Rows from block 4 of the text decoder, named by matrix and row number. Rows with one number belong to one attention dimension. Each number is 500 + 40 x the weight over its row's rms, rounded and kept within 0 to 999. All counts start at 0. Numbers have three digits each. After the name is the row's rms in percent of the matrix's.
# q: attention query, key and value (stacked) (decoder.blocks.4.attn.qkv.weight, 384x128, the q third), inputs 0-127
# k: attention query, key and value (stacked) (decoder.blocks.4.attn.qkv.weight, 384x128, the k third), inputs 0-127
q.70 097:468422510573477430503574548500485459463421430539514465565434481501532528497516527505487573485507519439480539507468451523485534430510531480542447444504497465571416518538539511473475488519505539474513469531542504530545525539522475492537542469475491559503518563455504526521428559502501511498507412543487571510440478497498567453526490458554506546414429467526560469523466555544492465458462
q.71 104:463428545505493448501556426589495529564566551502474532534432565532475502492500522634583516460541488497471459540471471455505497529501437482563456516502530447498552442551508464493540524509488507511433493503437517521498463546463434501481495453472510521491499414493563453554430454515507525529526480459596459534494499480467494501504480487467537506495456574475558499463454478502501476551531
q.72 092:541497479533510505440514528414441472566565488438480499514449461541529480513513494508467472507483445526518452456496503507482501513485564453566419447538501518537482581509577550465488517485462550579428527445474512499483396527509484536484562556521478503414471476507461431526481526536533449509503499502541564525446522484487501508553483558589521511547510429556457428495506516530528446481462
q.73 116:568524532507523510551527493471490529533479491449503464450472504469460465524505488510473511498487490544458482473536502547440556392575525497414486511463482502505499498538550486541493518437468488576487477534502472506513393484489500419553549485529563484521545591488523567538493446456468509483465572468531475469496504540474454468482372490517491478524473466522564567526393561488525538521520
q.74 098:507466565473512466529470520529510529547460355528510490522531593465509555531482489562501469554535471533469539470491464469485444494529461449552425463490451576556492515488551510527439515478497513598484469518522556502534511500463479461444475435457443455512517604473541545473506596507503527490503471486477486445447465466478485538556497537494497527484506528456485514552513466582471462494455
q.75 107:451504387549449548476471550516599545548518460478543517558525540474446483470543458497516551487571437558536505518510492548511510410514472491443484493475522521554504409565449504529533492490567500578493511550491493413477459437481463501555478515441463470494517555500532536489537483518482482467520450577449517481498540506511569514538514507500518476533465461438482468467483469452476510434558
q.76 096:551503619492419547489442444402489567480517521451501489497495529417490514434495477494466499529522483550577527504520568525587537510503546467514488536466480536466593480458405520502461541472476522447492519548536495536460534505518491448528516511484451460499454524499548491518471452485534460489527530436475426558501511514522468489549493496494454558455520528500499541503503489603431435504518
q.77 099:553498537459518435513450411483486543512511482505478507471498534506493507538532451457450511462464439480437569481476509504406505551555532491471506505567515576481498491495465494524630475573552489464488441481535511522493495469512534424488490506513546482557530557548523470493524491453472443495516517446605489501541498538468547449510463523528446483450502583501550422508439526506578467512459
q.78 096:474463468483480513466509599442558478472519530517464543463582536514468498482515562516539532512420490527504526417571511541501453546480507535513466534479536474533531459528375491559546498504491453515535501561444568419503453498497525529434484457465504491530423508542481395472448534479512466532562513522455501427476502516542492457491504501452482538488487496520522461549543515500500553554416
q.79 100:484531487562479547528491481452531510442491524499498471451504498564483503506538452497503458411460548517459486517421437456510480479523470515475544483523557494548565458508445471472498546524530577533534504501494525466516442483536600399551513540522423463445511405542439555472447479507501503565454518503555546511456517508477613531461516510487532484460533480515488413565525481492524469498476
q.80 113:493428466582476467509485474438510474499502529422466573440482475527547586474494530441521482585483491417453499503442490535508376506460490506518489503527509489474538528534510499425471469484531529518535540463519473515477567533567459517504504536473545572462547396482516521491535510492567510509515544574509536496571506473457471482465446564488530514527535460491547524463434534419499509506487
q.81 111:466523511512540502526508452487460501402546501471531431541497576539561470487491474492512501548483487550497500492506474584394449464543534486444508497499514476508518584501553516487520484532569396481513487520500474488518471538591554507479581490564494553478432410533449525492392444459490541498459489563464467527433501543511484501458492507543573507518477519530474537485475482533478463538508
q.82 104:463483513477450507455446486484508525477600438461515465433465541579557474466403454530486450498536419516472470523556508491497486491442528589464489512489534494458430531498472482499411539499560533471535492488473516500519535552497556552541550481485469545520499525560469419436551452503504530509554534568513506481469536554550493514457529514440475508518561494538516579538503516481413534473489
q.83 093:502535480542563429593546510545554462553484501542482509513453497552439511500516506431483511538619512533474449525466527506521489531479460480549516595427431549530438469542497490435492479474467545519448518403455435517534457510525472512544484418461496546491486432509429545531521536409520504455498536486509530533534497533508466521540501515501486506470524527529499419454461539518515498461501
q.84 099:424482513575482477501565506450530529518513541455439478580505493525486511471482554533498503537611501522585518478511536510471509496518540497501456501522466550503442469484536482474497476481519528418455506529500469467573471532462559459474505454559433489491446503500529454572528448511608491490419414545430525559445511522490476441526467474559509520506479480488525509429516466437514493576507
q.85 110:492520464472505440522439554558524518509545469441481503538510523519525539495555461513449479490576494524455498451430485515486472526517512512526445549523472532509508441470442505426466487572491526447506474533469490545563485538489529566521504391473476527467546442489497541560538535546457518516475428489516442544502473564517521521627478516550482449418543528526426501456473563493492521454443
q.86 099:520470511454446474554490488538457489519519453486481475451515526533480545535540475446468471479487456506416554485508428562481474442464441523477591570584561473484558544516518460507485498549523490547514529485476537505514509447480454595465497500492537524514510486473449524520574447468416514563458571481543528489481522551516454504508520568392471460564436487510465479518524427535517507453474
q.87 080:517447483516428428500533539464513523486482527515500507536486499474431486508496551562493496531547507490554520442524579569449552409466537523552447570500476477506500501517491494529430451406559515482419491519492556555584544442476531497447493583495446541515500477504504477500497466440474572553457464508429510527580473531539494530550482484495518434507518512414474510541505480470466456470483
q.88 115:513461479549453490502480515528597453580519496530520544522498464492540529488554497444501505483487526518497546477500546463526413490519519491436464513470511515455502539475491540450521526574500469524487486465456492510509526446491546510507491529543471436521535604596483487527475446539469461464510506493430466382463487495544525525627496472464458488493468497546447485545465462426500561583445
q.89 111:523515545410454494471403483471506502518460454487478528513507538529446504573499505516492463525406474493428445456546521518490407495508527497561466572582525461462557545506543482539473462468527440542480456549592479435489519476493451504498524507467525578485448461489505490490480478514480474518476479522452555390532581511525527514533503476530472548480518519500518496586522565500517561451491
q.90 099:548497558503530524490444499497451544566496497442524463500493441567441567479502458425478474551498515519475486484497471502513470506549430567461585510560446641535516497487494520485497453559524501473476545458456492513453454449502499522456510544551582495492445534462492535512433467508525515445472496495506545540511515518549466446458410493521459480529405487583557500484527474504521465532503
q.91 083:523466488530530565472462570502581513539603507532545509523503496481474498487498519482515543498493488539466540476462459540465451497533557490466530407504449559503458485488503511544494519539478536490529460491479578445557531468479478491438526535504422455441445426485569525527472531528422434488461523575523541492475587503431517403520488472454514477442501540526516534428511504562509470448513
q.92 095:527486452525473530551515517547497479508467508597506520464461482487389485490557553508454529534485572421473556504593507494506520424442523490510566502493490487512535492480560484507534475454449470549467505493518563466476509477460437508478464500430472530485467525491469541528562589538473540607458503582499452500488473447483488476512532459518462499501494564449609465492478517490530476465442
q.93 090:531473510533494554520521461438473467515489571507497503407518487507517578500554509447499517552642549444514508471556490581510545500458549456484521494507540547494429465539488491531489492513546512480481520505482545429556505508555474544481504492466363547454478475494470504506507512495528451494449501504415477527447506468420457421553561458543535521519432534484497487469482480507520478540521
q.94 087:544508477540437422545556446537473548529493477504554427554494521575566570489503473561533542477417412490457463479486513456452463522546476509503504466506476464501475540507564411414498479481547451538492467496499490470416514512424568486498476527537507551567502493527531510494510438502502538577512506494490442526463516521514524470471466532518500499510543472483522391545555459517567526471503
q.95 080:477489467487404428516518498553493504402475433465553501548503503508511512514551458559468518443511466462526444511509491474506493508486445504482534492487423436513521525501519498391548538526539465488533554499584461473452490544557499509552478517524549557553516504483452501528568462481546577481508550469457516551419498511593509519494503560599506452442461511493549487540462477494447479492461
q.96 097:446417491477505588463526539498520408503442497498482466531525506507514407450498490529554486497517542464523502511506516521596496542401519513515574505468445536509494546464510486490497571467545556447485475487510504545474462540523509413474546514546477431486529481539440552469431616568567528469489469515487496532502488490513595463496509453490530496468461456562534507488522462515467480456487
q.97 095:577496536482534417520522557470462470522429562508650555507511541512532448569506518521516478507521485454469509452416426534507484533484473451505497471546428458473532552486499479514487523602505506519485547499472579473561463471458469448484446497455471507446555450531436534484496543465571468435532514536484483512481440440506558500491490518479539527501513521537537471518528493523493482505439
q.98 108:490517446502492411424493547534483529495517465441467555506435508564541535551501498472586448499455524543453470396504464487558554615485493527503517501496593494497500502514433540500492482540508496555531539526493539539516499484522501478473562433450472457515502449531438537468493472446578477568466542507481511559423493445537513469477499470494511480506467494490507448527496523554489507581423
q.99 100:427485578504461473497518493508465583475468507501634502579464503458450556513526506493548553450501415490458527556495533479424566501427424523560474475482545510478505501547542540547496537569512593470483466481465507493525461478444480478499483518488490462525571510461468503440496450524519504510423546536522524479538453531499469477485442520548459488487500467450494556500470533545472528449560
q.100 107:475487483469469523512506427512514511496428474488575516503494518498566479586512498547584559606467458502574457454497532506510437547461570515505493530373482502514455468486469485408493564460440491452585458484510503466521516478478532509512530480422472496539471514530507466573524516469491491535527533551455448506500541523480542512429501518506474463456542510488527563414526468526474532475535
q.101 109:631528494488490445509465443507486564548558514520432507539508571502510523537480519562496542512481425509458497516473491450450538522507519488505426522465505570513458433555573523574574479449474490485500444543497503528503460406449469474477487510426495519581482618483554472514526510475462464494473472454558492465485473491493471460568575515495514486463436529465515533514477521475497518491500
q.102 105:439469469500500439522572492578457476528522469437569622468485538496453512480524466545475472535443453475474440520538433477567528516484521464505551532468496529505463537487463465529483490485530470479529567483483510548584482481507477579527531489489524564524502553529453481524511445463378459565459548526466414515486511483467507513510484465468502489456594497461538519500488503591509504494533
q.103 098:529519546469539535438524495403434496549492543430544516463506552491565546548454564483412493539550525488432540488485544482542495571460474541512435441428511461491546550481482539489455512500480507572513480506498535513558458522497452511413507509472456475555473461486481519514565476539473543517537510468454438488515607462520556441486425494490507572496475503471492483560454505513496470499463
q.104 093:483537461500464505454507520512460490486474460536481530461504498543456492498449544565480443436544543430534486509447522461568494473512496450478453465510497433526416541470545493485429480522464487515452511471459506588479587512412488433531474465461561524508533488510535514493482576494490476577518519462523534548502596462428498547528480518527464492587531464508540550469438531493535601519483
q.105 107:500430511514451514543556491463557562556419555460541582544459447460478501454514435505433508487543486504518485543502499480509521505544478523454485508507488449477437456560488528545513537457498555484506529523427486503443443483412480413541485549651473512492448490547472496451475474488501508502446549455534484469514487559557545522472480503508511465495549508483484509582476552484471519552542
q.106 101:574552510439476549549490516497533532510445505485568509445566392515472495467543438496542511479503451495480463503430513526449457535527498524448505530530494490511519420554495464569525483502452494560525482499474463575506466502539468384592506440485425507528488540521521510507476550452452537487439515474510447492442577571477532482539435539549502451491469541458535542482509512459488516506503
q.107 091:519571508559474429539470589464464540503524532422512484452492482557469497472519543499461518519540560473563485510604452543500501448510530543460503499456554460518429433514487454500537524507551455519524477536463468511459502514546507523498492411481446477490509443481503515443514590498493481501664526524473537486522474518457520455513533478479459482566522485417461462465488474488484537495538
q.108 100:517526572537476500473507499433505484519570516556516462516493443469477516491461531500516577535522498521517460517494527518525548562515406557500597521478514477418484468520522481494477410584490458438491503523524504457494416568520492556522460501541515481534490561465465499567559444509555428460531531472478425513417404449507532474508466502512484538463496506563467548529446501501521500468442
q.109 093:482531446527434491482511508485549469475451469545509502525467430570473565561491509503528415542458487513532475518465547484503519471487470569452492383478494469544503441468413438408530507474523542556473471497476492470559501490454466522476565470495559469527470474511524530513563520505554511430531508453472535492472535517498523561538495432510535526541516502522595456461522550583460569534483
q.110 105:434460475480491507525612470459453486511528501445503541561525453463571584470543526441562421525522483486525494501433538462437450527572527493486521415507552503491491546526493471476438503556522495459468525464491451515571516517506531556527513463525499512572499424468528489580513498572570564476441443466485508539558557523467517507507487458523508514467505474470485511478411501501468469504446
q.111 108:506505486494484567498491532547443489463549502489521471562506468584552461512540435526486493474523477502523493506510401423411542492519570481563569511527451529575488430516579508574433430475457435460491486501568497503519507509453491516553466544548521511524540484469504481547492470536499522521450495541444487540490525483545523511444442437449446426520544551535521507535469450526480442475540
q.112 098:458539484510488539531458580504554542578575531518531497515520547504510461540476565591460574526536478539459459536517447456503397510465459467494505502423449454537467457442437487542572539464500497432479522435530573550480508515503452484565475509501488429478490427492564499508491494535481456460525520493510553514505455456533495444562493467477555504476421508477477561493525462488521496478545
q.113 103:508467497599514510517520503569465437468523488457522446559562418462424551465523587489485536493534512458461488544520472508515544513538553503492482508548472475546479407517552526435490535489463536500520446471464536510454407507556514472477570496472495524505463457522407496549484540450472481521531415501434494544538480533518483456520498511473508475550443543535468528436551536523515490584461
q.114 087:435524446540471474461526510416486586551463546485516473514546509547493453515545585520512485454528466517448513497478515532468521524513475472490484483463544475508484412534497455573529508540551522539458502524452478494465489390475416506533510498493574533491487513517466518465421443447554524533519512495577500512492516523443502426604531533474444521515467538415448462535489513454539524550465
q.115 098:475491474491511460438537506538463423495462450492529530463498517500450519476479495516543516511572536419587500510522505531493529484432545442567509521508534517594505486493467578470497586417447526519566509466485442599469536504487434471528467476515525439463460473507516475446494529553485559430502504539480405564518468515505563484556517466584514446480481529493537516479493462479498529538465
q.116 114:479483507482528534502570570520492452500429545474459487559558545432475465535504494509468461558519499474538567534549570548548504483459550488565527465485443431487431527456454496543501577420498484442437516521547559482513534507477518527505431514555509480496512546497517533484466547451452531525550543503444454500523474441412499463549550462457459496466525463464564522412473521542494471528490
q.117 109:507468508519518544519502514479497488474507548524559499500455517464472436566513439486504519479474482536545561585544474487578494547501502555581456442409513490537486545471428506523498457461478495470519446442587501503508518474426471507528474507538482548447481536484442530476450545393504499449514526511450561478507541442465434588538517507441504545431508441471505515474552501518510582533488
q.118 085:486518497481560466431483469508467472451494495504518465525461489577534548510496446511498580521548513461475511494496505526567493505517484457618477492434443515433497501457552472505545480506515478452498495505536492557457594440570490525550493443502527547522488480494492490500486482473481462411524557520462568512551455533414472574408573489543500487444514535525461472510537467564485591513464
q.119 097:462516543516447506465564444490494550499458509449478588475508465481332480467517599566466457473476506460489523571512583525540486546480482493464541501469503487508558526560435537508519449507534492461454537572499500494554571488484520404505435505484563423465518518553489475497475462489485532464521494467530447530519498556492494501471471453497485545475470547469521530505479564475495530533485
q.120 100:560495415504523470487487510493528504500458563507581441521471496398488453548476453537479504522456454502513515566440478475422532488536577533527486488456460469569475542481480505534510540478568490479483548460506523526440431427527487450491551437501529540559504521575571490526497572481499507450551463525508500523571462504463528418478479496511556539448532556421529523478442502509492475552502
q.121 104:463520570427475499512532463486578505548474535472610501515477506503428513414459505478468523496507479507498486547503515426506499549452478586516515480474467508498542447478516495449503466473507440527454429515489518514457491474513511377510499499518548565539526500506461500509403469443448528497548471444556484477533578541486494574546560500534501458486533582491467471491499570504540452495569
q.122 095:459493475526547502502470533480582524538487482511510418489436493471451438468437470518488547461554478549575551545534478512529490510520452512456447463558441442481553571415524475494474514455502479442512452532488565553491496467548433513462504510471488432547448472479516564551443518499508506523467518486506505500525473444462519535537517501511507566553581545494579494528417511560564548437506
k.70 104:501437515539491482502433440393459523467531510523524427470518536439431560474465485512577564498522528518464476484568577480508496589485449486458528481388513509486520458471512541539498497505488473518518502482511521475581548467537439470432416540568450476524577544547496512483502448504551467511539530499498436489477539512492478503432487464555477551514530531491453459548519519488547552483515
k.71 108:499485440510547475536569542523441448540489477447551461454449520501542557510574512427483457468516430480533525581461520515507539530581487558410459425490469497508478499475459443532506469432503491549599454500543482455575411500435499480512497511557527485536550446510471499461472519556479534480532516535480523427484533562518477548530473562478463531503473454458483513518525523520532497536472
k.72 107:496484535466440502494553426552439466581495496500538467499516449429526462528510492472464556515472466557536548419505463417519467509551497515489528492457467540588455459510512525541531503575499444518470489510491469506538494547487447505492479522556558498512505561538461497442493431492570527497471545461489514453584448510510529492462458532527428503490456499436461445573497426521535528539596
k.73 102:505564460575456526475455547419562501457544513503546510526600473485469505546447487461548485511549507465509481567452503518531474465561525482488478436465414505469589532511486533458492515535525484496551495517533521556458494401435485484487460421464482507470422473535468553556524527480508519530552537482519493504472552505508454485432483481430541447582553525451548540523438503492482525519496
k.74 101:463410507477520465463497453600503511527389529455453486477492538529505455500540541496498500532510469541510565456474463441542492536563518537516480554504543546479484468523496573481438471497487579427490462556499531484533520448525548490497482490523513431496494494541475529484550483458492478502549508526434550521517486435595489580462442501451462415534470503462470488474515507603575498514475
k.75 099:526488450521512486514508528431521475465488527464506461503503503523484553474453440567543446535528528499419518496517515531497417615448540446548510526451505536537509477472541482517539543506459555495436481530494507499508568544526445453516508450552519527528574460452536475519514516535513483553546502444474449496453466499487567400581411506489459518490390499489476522500506550528503549420521
k.76 096:449509469542439455481565511533511510465512449469552465474533527500567476499562546515470498531541475459491469492426473520519512493534443545537438565588500405507552550413522521482512479507533490496427435539505518480489452537524469497569520523465573431503525534479463519500497474427503464444535442496499519520572423527508501475528500470477539560526471525597481505537434509406475534515498
k.77 100:439445495544546513469487487485509471586538530504524474487520416578457471497519458557468523520375530531543585499513487547492539514469479475500451556497508492545554472544448434478562478467480531467492513486521517537457480516465507449486504500469527515564454448582435527534503492494529458465564504466478524530586506587435505462492511523432523538492453504466485523499461431591514440514512
k.78 105:558497533469465548504590450536510544521508493474455468542540528554529427455531404489454483556539535480470550529474461504574471455543514509452489475534492562477483530492519525502449535418476502464493470508491504413487532462576510541499525478497484541550500462515463462535585474554493524435524572510510469482547475480479466446590482436530481441581453509438536534541473564492464493475457
k.79 106:548590507523531483482509496435474523524492531522471501496563538474432531543443460524540459469472443484444484462531472477451510535538434542526430477497479531498477574521566486537505478418478532507529489518548446509441505487496557513477557465523571601450538501510485499522484483520441499447497521547449487473430431527575468472507594542533495513524447562528517507397492487430523511531540
k.80 110:516479497510497588577532456494471499484537584459483533509502515528539552498489495459409554500494530423500519516533503550500525456508590464502545490515499525522551455435481519508515461457514469530505435495588521507446412500533494498523452495414529539490468484402487527507515556501421523492433476517458455423517466500519519513469474519539443493594506562458537482481476459494594479501560
k.81 103:507465464449460491503407505467446481511453442508501496514490491495497462471494499478464479451495462531619473480458544509491459586499521522377448526513454505526475501554518490451472523572492522472504476543515450545490564566494494518528506533468468581464573541422500491508500560518493529501588538556395537510545510550518481508500505474530452475482505581577469502518480429554475499510500
k.82 096:485512489571570567430524526477482454468480522501509482550508449457499453515527481563564459501522498524509479502548553458428513419506501448417546550487544520538522518548459490468457433547495489530498523534500539481517510511472538612538496556526459475462516556580546536506466491528463420483426466585474449532450505540429512468511502451552530428454452536511541503480481468490511469533529
k.83 097:494421540465498450515540553502508432546445486523488514461473406534454550514562509423487524519539508536552514501477516483468463485506428496490590502519479553546563474481524511524446479522596534520497510504503481502507459590534500452510500501500490477484510475465485533431533600440461470464539540495519506434561423483502418507550567507533480528488488469571485454402509469479552487521454
k.84 098:476505513565407485454527585480450506531487493484471429529519532448485480445544478515496545472459515534536438520552498545509540577479516516489527452456544505431487486540517507490499472397503533408553492513543515452527437511429502521460457462450393443490488545516489470556528531508517479502411511514503504456459553541501529559535548482564513517477473496529451569499593549489511518516512
k.85 101:529576615503539476478502490540514484439481481572499430494498421431524571493570500451479523504422437516502520535554442498474495547440463531475557559558523615520522454522477569529466505534529482538505476525532501545523480493501484524427519462439435496474425498522513479513439492523476429500487452495556508489519484515554547487544543494489438526448435502479462533491527488507471451497461
k.86 101:510523535548552477520519420541495468545515528546513610457528470533488461570478513463489466494473479552431521461493496464493481518505488484508515487549431539505493526450509516447517528456438522497503525471480518530493583502514402499516414487543584508480499418540543483555528443474431518476616488502520503495486480458483491552474470507481460490492526577457518483434450474511633505468490
k.87 086:491501527543503514409467518450485582560432493448411566508464516590528512559480459527500497503498503512482515537556496502469491484418448552431549499506570496472460528463444521446504530480522415520502480425497568546549422461475524525455444544483476436500490540524478459496552569542454517518521528516522540444464521495516469491578549528514519508488533439488553529574529466473527466510491
k.88 103:481521419518552492522506522548479526493530448485522464540535487496527516437417458493548464483527476487514508553465421489418482447546433535523515500516468540528434442554502465496415551585429480454499541499523522528517481541534543526491541471540543527387464499550544458523460486507404525521486497498560502529511485514558544536531461468528546526423531530541491516497414481532442452503532
k.89 123:443563484540593519513410483535495483479479435486520485513556516466454411393513421491542394489501532470498524536519464500445485556532484520535509477471459517510541547461516518471517531526499423498530545536510462547459474537506544455491508501539512458468527560514533517491436383479504576480494544507461461535536436582490469475520457468498520475522545503506485507534531566558465480546529
k.90 090:509530530474515461552582467586483430520530473469482508526442452520438530468509506529565554450538513535526411483535512515489472525502558472553461444488482500478569456517536476459474506465466491428557518530568500526531534525540538525539493441456606542434496476440575522540497486495472559556518516520563495491489505507481434497452430474507434502452482549495496505410452491492481542435514
k.91 092:441500415489510443570504424488535547466505536493467477479570557500463531459528503473467509534513525525507500535516515514400591541465521496557466480500511582492446469552542551426493544476432477547525559555430566451543544513507457573478527463504504552490454504476531478547484447459475448457458535455537478492521486494558542517554459452494487525569551437464493443469510507523486467460504
k.92 091:535438490483503481463470470475474543541508624483560588471514477552549491531530491514444501561480531495507469487479492458539450435481536502485481471480486532506470532444484566445455539515517497510373622431463557505572574538471472520487476475522519487508472464511467465484523603536516478489550478497469488477452467477530546522543545491477505528536511470513477444491443471510534494540412
k.93 091:494497540557444453567550461505521450449545593537553516546537461508546488483578503497460528529488458501496471492479518508484546535501564499505537569430451540525458507491565557441443541452432550509482477470475517465558500492450459513478455444445443523538482444454455429469602467540417471547462544502553497518474507540495485549558527487523491490507521487573486468435471515503545509478484
k.94 094:475510438515505531405456564410465489567529486539531467495539514500533486510443481511518492470483512477525557561532571482546457565457473475479462485544500431493522532559402499489565545467502514502493548530532533522505505516461517507457510530608475468500478507551491536537465526431393515486516487511573551544532495457443398527527522467478457481490462537464482514529546409479485519494465
k.95 073:510462550524450579479486536461415441545483472494513469486584392475525474498520472494461562427434463490481553474535549518464542556496493477445496480470462472492526554494493506496492569452521522448540488434526537535563533545549473481541436594517483467532484493494492566533535496490534505526521466532477514554516553441462459535515626490554477467440450530473514489520483445494469480536480
k.96 087:493521418476526442574515558492471519468484546459535483509398461546547560499506390496557588501469459436456459560506488501482573435511497499462486454477563473531524410520552499542506497566518480501488458462476523459505461499515497499581479523482460524491467527490464472521579493572523477492488464490475486490504491526565453518512504445527561513493584435535449471478559466520498573481480
k.97 100:470509478522538433522486449463496588498515529535529511467536514500623423515517580499438516529490481534520462470471580577542487496512463492523514488477446564503504564489504500487458537535472460537510482557528544469472520458510539500480427514502467398465517610485535483504527555547499451431544515464553475504425413479466539525470520506466470512462465518501467484532436453471455555531495
k.98 100:555464548508435521549454443549429528471532475536580538543515463466468521401435479533505529567471460458440475488490491493495462470539528461493484485508461568428571440476532560485556491492508563488544399479471470479498508454541533512520496481534474481436468477396545517534522498456477539513527457496509506499451508512568549526539476460553513446513572521551503484535557536530482511432487
k.99 113:531491526562489565429479519509531523545556456441503445377466568541521477544534525508554573499465485458522521430460517521443525509525499557463498503484526475518573469576419473504496457542490535465559484456501573492581454536446507525556437471531518419447498468530485466457447514504509503523483448442557481479522493487539432538422512528471478467507506493524508447559516490538510482531512
k.100 098:482531487468529514533497480527509436445458527490534450520434468483530428431493541520483496479491517491523528524469500497530466557485561541523583505594519402564485534477453535526507500474490550533462469497509518528502501507499525538512466447473486467466440527464468472511484494507592569469480491461446508511483544434526463432565471545477580543478568385531425429555486529532531571506507
k.101 111:401488552502511490507510532520470503542525469473534458566551506477494456478516502441506553481443545506569568550534549474499490491487469448441561440471500483523563422529440409513603547520523446481557528509511514544541538531447539519480508510522467429537455433519526523488508597492469483561490571493469505454513523524462459480477499489488416532492475482470435443535483541533444492545482
k.102 100:426447494524521544489404484518473482483437465530473461501502549504535506421476530512463587475554516497458434496477512493558469461530510643451517434527496521479552555469537465506504456493529552486553403516479544427533490495538530411538479537557513515472473460524619507501515459540534531483470508443493493512471510460549507458518495510463491477485536494484565544523485526446491554510519
k.103 101:517465497465498516452469492452489495466541455437510452516466560465504461492511556534460556509474529509473494390492477465479509426534497515415522445597486490493483568551490511445504435493575517497456508489500525540476442498541527549538492605474519428510550535473561447472523500504492484465503473550536463532500468538526496589505540443484531544549569539550532531529485397477455511547477
k.104 099:478451502536551453482542556472477491510448552512505510497485552565498409496524406502524546511455430547505506494555459504509480495507509518545447462534484484472514525469490529562542526433544539445521560496505438455473473540562456481450597521446463539505479538496516499465457507536483559582430482527471399515515467590578507503475535459485474495515500454526458454432535450505548508465540
k.105 100:482546434531556476495522553435501513412523527558534513476532508595460514580509530452486495495444493519511446533488482473441536420496576512466483412544459479447535445493528494526531527428544559516489474529527528496488437491466488524454588493526499445510494553484532569462505570469504523528590480486452515493523514483463472447469452468509517479555526480450482453521429593501489500552486
k.106 109:560514493463559438478547494535513458449458544447452465488460522495527438435500452496455539497514519555530557497529510530509492550538460495468508514558518541497437444532502499491478471444494487486512436539469435449477479520536487479568491507555514511461459471551506432536540432484422505484408534504508570544499559534477477534529462416603526531535453441462579486483580537515521531535529
k.107 091:582566486494510438486443474467506472566501545437500505524546487488456490456502517571518464486440468451388522438564517496498433503527516474513543512497538527518436519510473482458480461497496513595568454487515548557534494566555398526519517450512449492556513490516457531569440557584493562478502528485446480486508443545519494433473493546549535495498486474507525480499441538495479481435501
k.108 102:527506454483530546555469464530500488527487456504554495514463528541508507506470546514494497497533509507586529566532503591481387446509555493550429447512491456521528526539496499520517505445467524495514474522400511493551466487431508490507403471471560471480484551475453517472487548510505571485543467499520480525515449613461523565543457492482508493492542511452447507467509532392480481591439
k.109 095:548423512455489422443520528529446445545489496476512532504478470525448436496508460504468544441532532472480569505537489530549465489479614474494470529556504475457494529502451556512456471476488506437599462527590542532526520503525432519529443480466466539519562560487503563539470497458540511573540467517463516503462494513421498491489485503549400459467577434528540534488531499474516498472521
k.110 103:513475428489501506483493534469553454540501496484503530461472478499501551480530488434553499517483443529501492435506495481516515497492533503437492507487449480538523540486419475469469408550456526506484466481536500563576478440484515507551414514409514550445439605535473496504453463420541505473550449513554587552480569494525578532462536486488512475498581517513532524483600476481557516498510
k.111 105:419552498509486556482424509493532550471488513505495547482531526498470536473533510447541437621502524479501513527518574517550495521502436550563469545380474470523463535504561464534561476532466548483510532447449510562501505476447477456444482513478507438502494497492540514467475526503535478531487464371513470571497519524537440557486516474544543573429455481523533459474491486501501453465523
k.112 100:496439511458482491530452504511454467492437503542508541503456471528537547528466459467540453496513517397516532481519536493549531463464464559488599452451644544478509502488492472432542482513458485497494495506515444437494504576538480586479433575496554550501535522485503510522503464450495535485518435591482485520496489563441551430506542474497469529488551439497508530515491566440478503513490
k.113 099:479565541511560553461493513466493435482477406481478554513458516456502458536557577504429503470488459550571485522454473501510526533453501457449509537455499570448474425492512542534462483487463501462571553564493568505575588529518537531462545444459516519546480513536478553460566511548475493433466541551493505512437482491505528479492522434539464511457446499535510454462520440538439482483485
k.114 106:501539557475527512494533434480526462526499548469566495537448547553542482580527387508460447539461477508457435501487501445484489532497484488467522476597539580507531554546510406525526438519479533492432478560477520500523490490494475435549548585486538502449517445500564499531471448462445489523452515484472463543529559490501518491434440490488503451549482564477540510454481512471499478581500
k.115 091:510474534549435526561497485481515568494458488498523558488455514479542574513564432457581478462461438481451465479486445482476496496492523453521579508477513443504532425426467530467488456555502427511506485505413478474558473468526485498489550478489525503577537530526407505541491503489519471501459509511482548477495508418582467438536485536538556518540541456509562444543476485550578513559510
k.116 110:518475456500536517483529533547481493471483476502522456454522564537522518431426491494482512499522579502505486464505569519447440471526459514558600479444480499521465481430501505488498470565540472515471508487525514466540452418547490468576478502545418505547544541488460548458481490470515435446466445558502482433536550446558481504492600483448514501531551465570471538531475518422544547525555
k.117 108:458507582471454573478549549526506483402489445435503434506508471472504494526448568543473545514494568412516546542568515562472499532494421456474560493476525515460473475488556537537549535528483444501488494468466491479439472503547467486474508491486556462509555504471531481501520500511475547563523458482497445420533494455546502470518569506527511463523454412527530573469487525483418529530572
k.118 095:428491529488518571504531476511471550478446480445491457547528476522482525473488502491548440418466562528490531567541475524504500617583547562456552482465510542473551500493459476548428503513517540524481405463551554498468472555473509544496464497491440508470445542503505509505524443495540481564431479470486416455531544511537516552409566490449478457489541476437498521535520499497460513523510
k.119 110:537452456451529521493465508536533530606518520509513540491441551587550486560445476538456502476504473463429515534459475515455524368575458437531462497519511512515548536477548492445532486528534446475496461498478446497550468562466549424563471465511396566519517477490477494512473569485527512513480482506510421542450558513501534453512511523450494502520487509488538555518505525477466447561514
k.120 092:543490484486574479507440551487496523571481446503460523484539489513499466512492442488520501515502531570456506436459530415519482507512526501529511485451592482427504475567470567481421563496496515577533471519452462418505531501578524476489456504436531449582488496520523420512527489525525584497460522451500467541488558501403481516531549458536527525493535451510458494564496515457420535470479
k.121 087:486480495570486546443526547473498496416465496464590469567544478536465480497550474508511465450470492410494449508513523418520508448536585476495508473531500472492518496363480526548542473489549496448497537543545469469530428467578569497511464518537462535416505498512489523476441502486556436487480518524518463515478555565559412469463497525502495512529545473523542571481474486537489478508497
k.122 085:510447463521466465516514454460461531482537499508401467409558572489474493564479483494542536391482457496529469445527513510445533484482456575504569463428497533498474505502498523495505465477467478519590520491540488474497453501547501523461483538517462514521554545590476417565591513491436532515490520523514459495527474551491478513432556469499506485570431506544528463472459556476571537516490